config = dict(
    arch='conformer',
    model='self-supervised audio encoder (BEST-RQ)',
    dataset='acted Russian speech (Dusha)',
    train_examples=26041,
    n_mels=80,
    hop_length=160,
    input='log_mel',
    win_length=512,
    codebook_size=256,
    mask_prob=0.08,
    norm='layernorm',
    activation='gelu',
    mlp_ratio=2,
    head_dim=32,
    fused_qkv=False,
    qk_norm=False,
    inner_norm=False,
    moe='soft',
    drop_path=0.05,
    num_experts=16,
    moe_every=2,
    expert_mlp_ratio=0.5,
    slots_per_expert=1,
    shared_expert=False,
    subsampling=4,
    layers=8,
    width=320,
    positions='relative_bias',
    kernel_size=15,
    residual_init='none',
    optimizer='adamw',
    lr=0.0018,
    beta1=0.8,
    beta2=0.999,
    eps=1e-08,
    steps=10000,
    batch_size=192,
    epochs=73.7,
    lr_schedule='linear',
    final_lr_fraction=0.01,
    warmup_steps=2000,
    weight_decay=0.1,
)
Rows from block 2 of a small self-supervised audio encoder (BEST-RQ), named by matrix and row number. Rows with one number belong to one neuron. Each number is 500 + 40 x the weight over its row's rms, rounded and kept within 0 to 999. All counts start at 0. Numbers have three digits each.
Before each neuron's rows are labels from the 100 clips, of 14976, where the neuron reaches its highest value: "strongest on" is what is common among them. Only what is clearly more common there than usual is listed. The data: acted Russian speech (Dusha). In brackets: how many of the 100, against the usual share in percent.
# fc1: second MLP up (model.blocks.2.mlp.fc1.weight, 640x320), inputs 0-79
# fc2: second MLP down (model.blocks.2.mlp.fc2.weight, 320x640, transposed), outputs 0-79

strongest on: emotion: sad (63 vs 27.5)
fc1.30:511488456471498541481500484547488488520492503537545534486576505488518496478580425491480535574541441565431485505590463561471508536470515502537524456471563555521554464510513543456571490508537516532576577527545526520480506481479512457455512518
fc2.30:514451476498478529441518501517506509518488481532517474485412551490493506551489513529471545497569460516562477520495484499498485426549511448472472458526428471452442553485473470439519486513509478594451495497496512513517517560520513507497554543

strongest on: emotion: positive (48 vs 18.7)
fc1.557:535526474527554489437448516483538439600478498524505478474455511513527514511479456455481528485479433533483468481501515478433487555492526520404462452398504493485569552481474514501517483474509445450560499462546525586473470484486545431478505480
fc2.557:437510559505486578513487536575486489428433474508425530485562485476534465513549425564472444548511558481503515512504473457493452409408536480538525502510485536593436488532493493511436401556474493553493507485466534438467424475528533497530520498

strongest on: emotion: positive (39 vs 18.7)
fc1.161:440508477497381469459522480463505434525489516502529561465491590511508487565452462476457497547459454469542444479496469540541511531486506525590554490528485509505537502492544505469464470550457460401446486572468569522422526537521477387522424483
fc2.161:506519481442486492511518487512459448527500499529389519531584537456526475513564539473589507508522512477450530521469459486496421424469495528463526432513511450491512582505463540523511497474554560482443515502454477459505517486552579535520475515

strongest on: emotion: sad (58 vs 27.5)
fc1.36:519451498544445463515558515472505483601525587444509528469482528475534494573536488515541514488504552540493460424505441455445499494515536466441436523459455532573449449540567472472465488469539510498507398522521485547470486529476457446451513525
fc2.36:479532482512544503500494455481459552497495566455532517508502481479538487509473514507523462434476577550510442513536456443485420491544469499504525442510506464515541513518457445529470534504482521532476389548496538491393543513499573471511467540

strongest on: emotion: sad (55 vs 27.5)
fc1.388:559504502453534513566463531471476462486463527468511483504478466469400485506494506502529561504463498531493489473550525513503529525543537432494525417498490473550518502541564520439506533540588534510560541585478524477486548573447502517535537510
fc2.388:559518521572519392555529469550528497435406482579450539491482512495485561508508481415496541469517492490487440466481509453555510473531533536521555459472529485485503510559508549476413470543504445519529556515515493491512422490442480445547521486

strongest on: emotion: sad (60 vs 27.5)
fc1.173:471480470516441494548499461580475494502525571518517481513528519485486506528539528467534512436505393459531440509511504499510478545518498480462409507486459558550502546523473507553526452556567483498493493544501466537487490574471433481587448470
fc2.173:477455494496514489571545485531515498510498517518512463533509496477517541537404543565544513451502469529612500498534475500489497593454550472539505500427506479480521459476596473473489514513455517511471435488512541456472543466459521514417537448

strongest on: emotion: positive (45 vs 18.7)
fc1.270:570480456529510491549503473553575464504543550462433469474512523490472522545419431510557494515541418519502440510552548517621510530554490501499475498513529475535553465461541479462538541510452459530496449473462489523502514500517459466425468516
fc2.270:489422453598473484465513515492546516482488495477552575508503474464538544474572474511521527511572385466478505519550507522475419523487444495495543548538534548511435515490534484525522481451505445480503470515523544440510417422557516454521529466

strongest on: emotion: positive (40 vs 18.7)
fc1.306:518437499459484506475504521508492480480535535459518489363515542453529458545473487440556553453572481603462493509506483514461493537483479539501493526411500517570524461500491525500459506548562517441553484487503426475464423509504453559454505516
fc2.306:526518496477407468541400520408498555519451433540447475519496530525508518433507456503559478506535516493518484457571459476400560481449539479488511526482489477466400553461560448488496494511498508472448517493527522461478535530432542602471545539

strongest on: emotion: sad (60 vs 27.5)
fc1.290:587505421499439545453416457524518509521559486483539513494557457529540494457457466433541474528509431495498478507554464518463549452569417502510508527508512495475476500567528493493556590488495533490519541498543488637466513513430524493375495507
fc2.290:563489558490517551478469514523560475521578509445425554467484533477505441520397480520576490468521496569491514469549455553575450530541534434561521496517577556475466534526495476511534481464536509490481459485517477542489528493495454549503531467

strongest on: emotion: sad (55 vs 27.5)
fc1.187:487531457482539574428554539468534479576514498503490499431454499531510508468476518400473495571400507493468481494444473471477517487488497489443468520522483544538530489452421531463470578515457520552446484442517509520511491525514537451495504547
fc2.187:497546538462434519484537509395497526523452479482492490453510459474580466469514464450498465509424473525553474487374492505551519533472510548455440504506500437482456608487534527481446507429538482537450545511482485574481465459458532468544475505

strongest on: emotion: positive (51 vs 18.7)
fc1.279:530465474469502501531499500534500546594501500522438482484526552534503481553574534453536532417537520473515527404495530471522540493495481452451526457476509473542589495419411531553576518480537478487488501513476526590455506506472474523444467458
fc2.279:479531499468521453511453487452512466450509448442476545529502475547447488515496486545463540540448567468516484474462466498471443475535536452506580491470503473537521534557503434499433452516475419572480487455511505490429540555515490476478532569

strongest on: emotion: sad (69 vs 27.5)
fc1.50:512480434533510590482490522479494455584509492472508490407479461538522478499515460490530447465430484653507519455496525488445522527539452503573410512501527506552470467440557516403513516493512440440478525513503547530501523571537471435403559583
fc2.50:522462428517586508387470526570493496533454520570528484469485455476555484538498503507537489525497536531512434532555509519468515467452590466490535488486535505418522529536487453491502570472513544519442468483534484516483458495479495458453508481

strongest on: emotion: positive (39 vs 18.7)
fc1.254:569461448510522584416469522467525487488465507520476493460484456412525468461541453499564509487468472551503527545511490526527472467484553492416497487501450506500477489470572453516542496565585452524448457531458461519410432515543509514557514478
fc2.254:518510541575512502556517505433488572471443466499533461482527564510420479510470450447414500539541576559510531462496465510569481457530485527482587569505526551455553528547470566532487496498557502477552477504436479502447455428488502505480483496

strongest on: emotion: positive (43 vs 18.7)
fc1.16:507501451491452504541517516553535452454509566538470487474504511559459486471511431493500510533500483521491472393489493466442515450535476476589503490469461459517593489418414478540562496445471535495495507484486496588492513525544480472526543513
fc2.16:531551456480549456478489530504485576512496476520448547524544473426498451513483483541546460524451541496531512555578510471565495453537455504521524506547519449499523555460516534504543425523548496589467445449489481498443538464517552495498516497

strongest on: emotion: sad (71 vs 27.5)
fc1.630:525456479518470463494559499498568500547488555503545559496649476486485499545519397517560482529519485567481506476513519470481509558446575497515483529533555575588526449517575522432500507498559493495540530501541502521442480542504460523443551545
fc2.630:501454527484451417549572423549444491474501509463519524537508540487494473559450502515529541462611495500539467542512399473526471485562487504420556368528550506522551512527397492471449504557486467552442440568494492572513537481520523532520479498

strongest on: emotion: angry (44 vs 18.4)
fc1.544:533549518570502505479514535549476498582507499517495467445501517444520507494513481486560610478512487508495446427493469452563528461427517475500538435484513476596536530521539487464496408457584488510471500473523531547476420547468504413553508511
fc2.544:464603430501535418466497506521454445459509494533522514448458504534463420539529531540520412541496475470526450546550488514465430497557543478534468510553563400496481557504435545530495532393518489486488527442512486501491550497502578482417533463

strongest on: emotion: sad (61 vs 27.5)
fc1.219:533487511542472507497495525530503511538487482460430530486549479426442437519535493461582502481480461515484556439511509424540529533501511523481536537510455516489516444485480487536524428567554529506545422585465519542467534546405505469507550535
fc2.219:473503461440572474479493561535481449533519463453501551564450484503469553516581528545573494431505430436522521432535541530499509475490561511481473493511452432473485512526630460518494478491493450465483498463475455533438517524540479533513486464

strongest on: emotion: positive (43 vs 18.7)
fc1.350:453462484520509460550504467526493451537489525517499467540496506548424513540538450465533528509529372523520464433528494466452527461468490497492465460490570528534542483487452559500502456497474457528507469571453509562506477512508519442442535517
fc2.350:569544569513487484576567517456501566469522410476501521536516437499506519514461565559442529520526514428473491459507580504501545410519479442522551488468514457524488586477468529440492524464472506482486492527548514458521471539534488525448513469

strongest on: emotion: angry (45 vs 18.4)
fc1.442:470464382579480474482485530520480467533552408469532516455563488478526463441487459461472472515529473526469530506491524418401490535504551530504552443544516530500572497563472507471549505496515499426502500456502487492497470545573495530558548548
fc2.442:478524541445567416462467430471535451483521477435552487495501496502424449516449508430510500530537554491471522495503538489575578524543511538482518456540553516479492513510420580503541487476453540457526469439566494470531499487511556535475504403

strongest on: emotion: angry (52 vs 18.4)
fc1.561:538480458485487513472485461478530543428454511538455535452512507523539455502423480440507481483617456545543549436439523501499487486555498547498521439542562537510531507544510568483546542515523496460533415527496423525481464452501517509419538550
fc2.561:459483559550482523466551500542514554454459474484444494555481430446466533505512529467476535519511508578474516505508487510582450440501539463512505518509446503497485483527597555483482487534509510521487546493361445392503552481522519371485459470

strongest on: emotion: positive (47 vs 18.7)
fc1.77:533470468533470602529525466465489411581551502507462485456517506513581507528499448498558526407571370527517520376493511423550514507571533491519446453482522549491530485414433536434535503462534508498445460489480507564480451505502502525472526527
fc2.77:437499482448525536458480500553537487501508506415550453471493504449464447481477597550457473495530514515568517500506502532539509474460524465481507400520478477513538513501501557489505547448482630491526489588425457474508568504504540510518503486

strongest on: emotion: positive (42 vs 18.7)
fc1.248:577490519488541497529437457413528504547502530543454542536618506505579523504540517495481503493598440477529439485525472507523469432507454522499501435494508507489494489457537545561524533464538552448443485463514469456420464439486559460480475482
fc2.248:498521567516489490512569487514484538485536408520543502487489463602488523513467528509409541446445495467472531503511528584478478498452449533449449513519464433579492557496463515425486501519457504554456463504505574479499536510489491481509513534

strongest on: emotion: positive (41 vs 18.7)
fc1.71:531480492516477518583541449454499471504500518523511523482509518525517539535502429444503534541532435466443488472498508517558460541551426543478502533483419499526502479527512424473536468491517519442497423514558523598490441517437496482452517449
fc2.71:541445483517615481520477486525489529486505485492433459522453407585517479473513555525568556483497499461486529477468573513529474557443426507497472450541456527436526508500578504533538507484517464498525567462529490489536515411542544472486493512