From a checkpoint of a small self-supervised audio encoder (BEST-RQ): norm layernorm, moe soft.
Rows from block 2 of a small self-supervised audio encoder (BEST-RQ), named by matrix and row number. Rows with one number belong to one neuron. Each number is 128 + 32 x the weight over its row's rms, rounded and kept within 0 to 255. All counts start at 0. Numbers have three digits each.
After each neuron's rows are labels from the 100 clips, of 14976, where the neuron reaches its highest value: "responds to" is what is common among them; "loudest band" is the band of the loudest frequency at the time of the peak. Only what is clearly more common there than usual is listed. The data: acted Russian speech (Dusha). In brackets: how many of the 100, against the usual share in percent.
# fc1: second MLP up (model.blocks.2.mlp.fc1.weight, 640x320), inputs 160-239
# fc2: second MLP down (model.blocks.2.mlp.fc2.weight, 320x640, transposed), outputs 160-239

fc1.195:116139102130161110125108128121137058135072073158090137092145147118048137123121119169054115151149141126087127116106129140126133147120171148119148133160160131140073103142082096091176104128108113128103134093161129131133157162119119125141139139
fc2.195:157096119131082148110111185091231156068147164138146147128148140152127164156166130117153148129082094133131162056116159139105152090093111033082170118194082157102157120074150105122136146192130147095174137130086057121111146128193074165125138133
responds to: emotion: positive (40 vs 18.7)
loudest band: 4000 to 8000 Hz (38 vs 7.6)

fc1.386:090151131105125188192097115154149113117134146136126185108125104108148080139172141118101104065124151116108038128121107131102090121125047118147126094060109086150133114135120144072097079124154064145143166187121146132077124130096064108134124137
fc2.386:113105087150126071172144113096122170120172184112166121122105143130077181036131117096105132129184073100107177150114084140145123131171140205157150077168146068142157150093081131157078099168173174089101183071129045132097075171141097150086117144
responds to: emotion: sad (57 vs 27.5)
loudest band: 500 to 1000 Hz (37 vs 8.4)

fc1.522:152144071160132138134128072102170100197119094103178193088173089087170105155148127121121108134104085135152085108146168112166144129126124132105183169101124121073141197144120147197102138130169193066184119124160132111124169130146129136176163081
fc2.522:118117148150123143128146173121130116094201095142179106123124150104100092166098148135072121179163092119179151067133113120175179118097113083092110118212164164086176067135096105087125141062152063131119116118087091138105083103135140141102110160
responds to: emotion: angry (43 vs 18.4)
loudest band: 250 to 500 Hz (39 vs 18.2)

fc1.302:141131100082122135172117055123096103103093137117135170125103132107120123122127095101068117132107108050141156128147135124135130134095180126133138081097183130101141154102110174120107102160107057046129120100144134123083123155102099114149132094
fc2.302:167145122127158095159131153140134127086128103084122124093130114135126117156168103117167137151189065102124191094055172152138123146112187142079136191155138115168195116101102145133077155111164136127083181129153162060069102117113137180117161125
responds to: emotion: angry (45 vs 18.4)
loudest band: 500 to 1000 Hz (36 vs 8.4)

fc1.48:161164113124134104140124135099102066171115210152109127148100112197155081157079102159118152140129081170164115108142108083130150172122148027073150112128114149055084116121129099086161173116131129120118140137163113107149168124059088136158109190
fc2.48:097109148106110146128064153180138145088138089055149130107092110145114152151062123131129168109109152107118077194110110138185091162127080148153141139147127137128172135155148094161116105136154160139072088149100118061117154150112146195160128068
responds to: emotion: angry (46 vs 18.4)
loudest band: 250 to 500 Hz (53 vs 18.2)

fc1.166:133203072170115125155163094114172119112132198124180136107154120109139121137201136156155105164102137115148097152134077130110136138110098143095166119146151163173120172081132136197128134158109104104163104100081178117131150110068147127164157134
fc2.166:079041140148156064117112098133109124151151082074181104131097183079109108137146124105131115116116135137156105139077154142185138174142119142172132088191148126110140137166105114038144115100156145140112167122136109116108090130071139095109135128
responds to: emotion: angry (51 vs 18.4)
loudest band: 4000 to 8000 Hz (58 vs 7.6)

fc1.424:160161153138097122148103022068096093141058223155100166114125114131106092161115123161144117123153144165093091122145110111073113156119067138119103102111137123069198096139149215167090123125099108109135078178091074157079149100081084074133104102
fc2.424:123153166190127096130107075160085164095107167047097142082157137124147163155098131131162114128134056086118144108149082131109128161141109178127156156154061138148110134092132218178091173121131126112085138125101094145068109111186146152112109153
responds to: emotion: sad (55 vs 27.5)
loudest band: 250 to 500 Hz (47 vs 18.2)

fc1.67:119180115141096180114151133054176148145125092154107172146148073159064082213156120100123132116128231106110075132117148173121088172111138156064102087082112080140133097146101104087160098120141112106137153154165079081152191181097132121097176137
fc2.67:103069172079084128097078116157103137091140089121126128107170212080174168135091124118089138103137095111125100177112124162088150099162135123153139172121111085128158144164179118134172092088199078121164183094150136125150154096101143106123104146
responds to: emotion: sad (58 vs 27.5)
loudest band: 4000 to 8000 Hz (47 vs 7.6)

fc1.258:128112094118191116170138103100121153074122110088169132100137116127169112174135144088128104116152110050120087120164048149182129167121173112127144140090141102119174117145134154088077116130068170137124139106145076187092135141115102120151157140
fc2.258:136156088116152095135091111178101176098092123135083114121159128079108156117111145118092147149162126148136081113146111112096129098191150181138168083145151082107076146126095141165125120136131102132124136078118115107150094135131097135143100145
responds to: emotion: angry (45 vs 18.4)
loudest band: 500 to 1000 Hz (53 vs 8.4)

fc1.566:164112107156149098159169101092078102138065151137143127114157140120208128130138037093088119127129189109151071093137102070192136101148129177115153126089112137071150133143080116130137127131071123078095137149108118157121114144115137142179254126
fc2.566:135104160142139114124186133153079164184079086122076139142126118134167133153129192104102134115127111166133149124167210106089155147138192107130104119128123078133119130132143128083145108153126126141115132064190149111113074141110120184143072126
responds to: emotion: positive (44 vs 18.7)
loudest band: 250 to 500 Hz (67 vs 18.2); 500 to 1000 Hz (27 vs 8.4)

fc1.6:141175131142130126123108160079094087119135137170145138102131131145162041188119053119071114115158125114165092124113123148154105074172057096100102066077118154133095132190129160109106125136157127090119141132118113119150130147167127120182164171
fc2.6:100104134137114135133143136154124133093191194133167106061142134100150125159086185099134130136121172128123125222070100131164149134127144147100139075140148159080142097166117109135132085114156100165154104104096138120145121089122136117067180075
responds to: emotion: angry (42 vs 18.4)
loudest band: 250 to 500 Hz (49 vs 18.2)

fc1.22:172127136131151156144162095112142063155115113151126117131120151132125123138208073165088116136118184110154126135136120127112070139106177129120172164104067219066174140119083048149157143078090125109119130133151130091119162194120083126148149129
fc2.22:110138156150085119171143068080103130090121139144119137174064105141099106144139146124152127134147129102134133160078094155087148094116095071089113129110173099143128183127171108108124148126109159123186097145164080127149116114184113053127141154
responds to: emotion: positive (47 vs 18.7); emotion: angry (38 vs 18.4)
loudest band: 4000 to 8000 Hz (37 vs 7.6)

fc1.451:121155161145165100086183059109172164082111103157139123085127110143146139099195102187155124125127100101155114126133103120187196125089157130187135109092126130128129161111128166195150109134093147124087119138156174141118140146131116136101163100
fc2.451:085106144135080117133103127105161130116166173159137065076106070101116111195141111105143127152086160108114119128175095140112123119109084135146144088129132145179124170133202140083086136090098171162159215104081101131131181144106100061125143169
responds to: emotion: angry (43 vs 18.4)
loudest band: 250 to 500 Hz (39 vs 18.2)

fc1.164:204114119108146120113162105129106090078125132110127161136123094118146083143131157179141130154107102099115142157168098127142158196081146117101206192135150146100113144125121184191102128162078142156081098111170145122127126142164129174160127088
fc2.164:147125132074116094128098140128123079140118121169087110125101113128100122155206134159082150097121171195110123122097119125108104162132106137139087072132188146130153055120141117095195093134199168170151132151142184176111136095084152089074121101
responds to: emotion: angry (42 vs 18.4)
loudest band: 250 to 500 Hz (39 vs 18.2)

fc1.483:189129121151133156112156104053093126130092141092099176097155140113093107106160089157099122123170107183104085144123131156125074244133181164151174166113106094101127099096172100159090071100125108088101150170121084077168158122136057144119167133
fc2.483:097114121151159120147157161087094185107124094133124173111158137151169088119116101078106163110124089135141055133137139138102120124097059156131090133125110108103138168081142049130165155119119093153094165139094056083193191181217130072116152104
responds to: emotion: positive (51 vs 18.7)
loudest band: 500 to 1000 Hz (60 vs 8.4)

fc1.592:104123061150175138101092127101124125136084130158126152135146146125153037168152050094153120114153160052095103103126065103153132123107113102147108097117117106179158138166133179131080114123152185109111199194176126209105133145111140137071147129
fc2.592:103168158088120140194123137182085136149156168101126088103169118084133166118083153181134108132153069160128157150128192185064124124161097118189151180116066139126132137095112192098106123136109116144131097032125109154131125071131132146131080130
responds to: emotion: positive (41 vs 18.7)
loudest band: 500 to 1000 Hz (51 vs 8.4)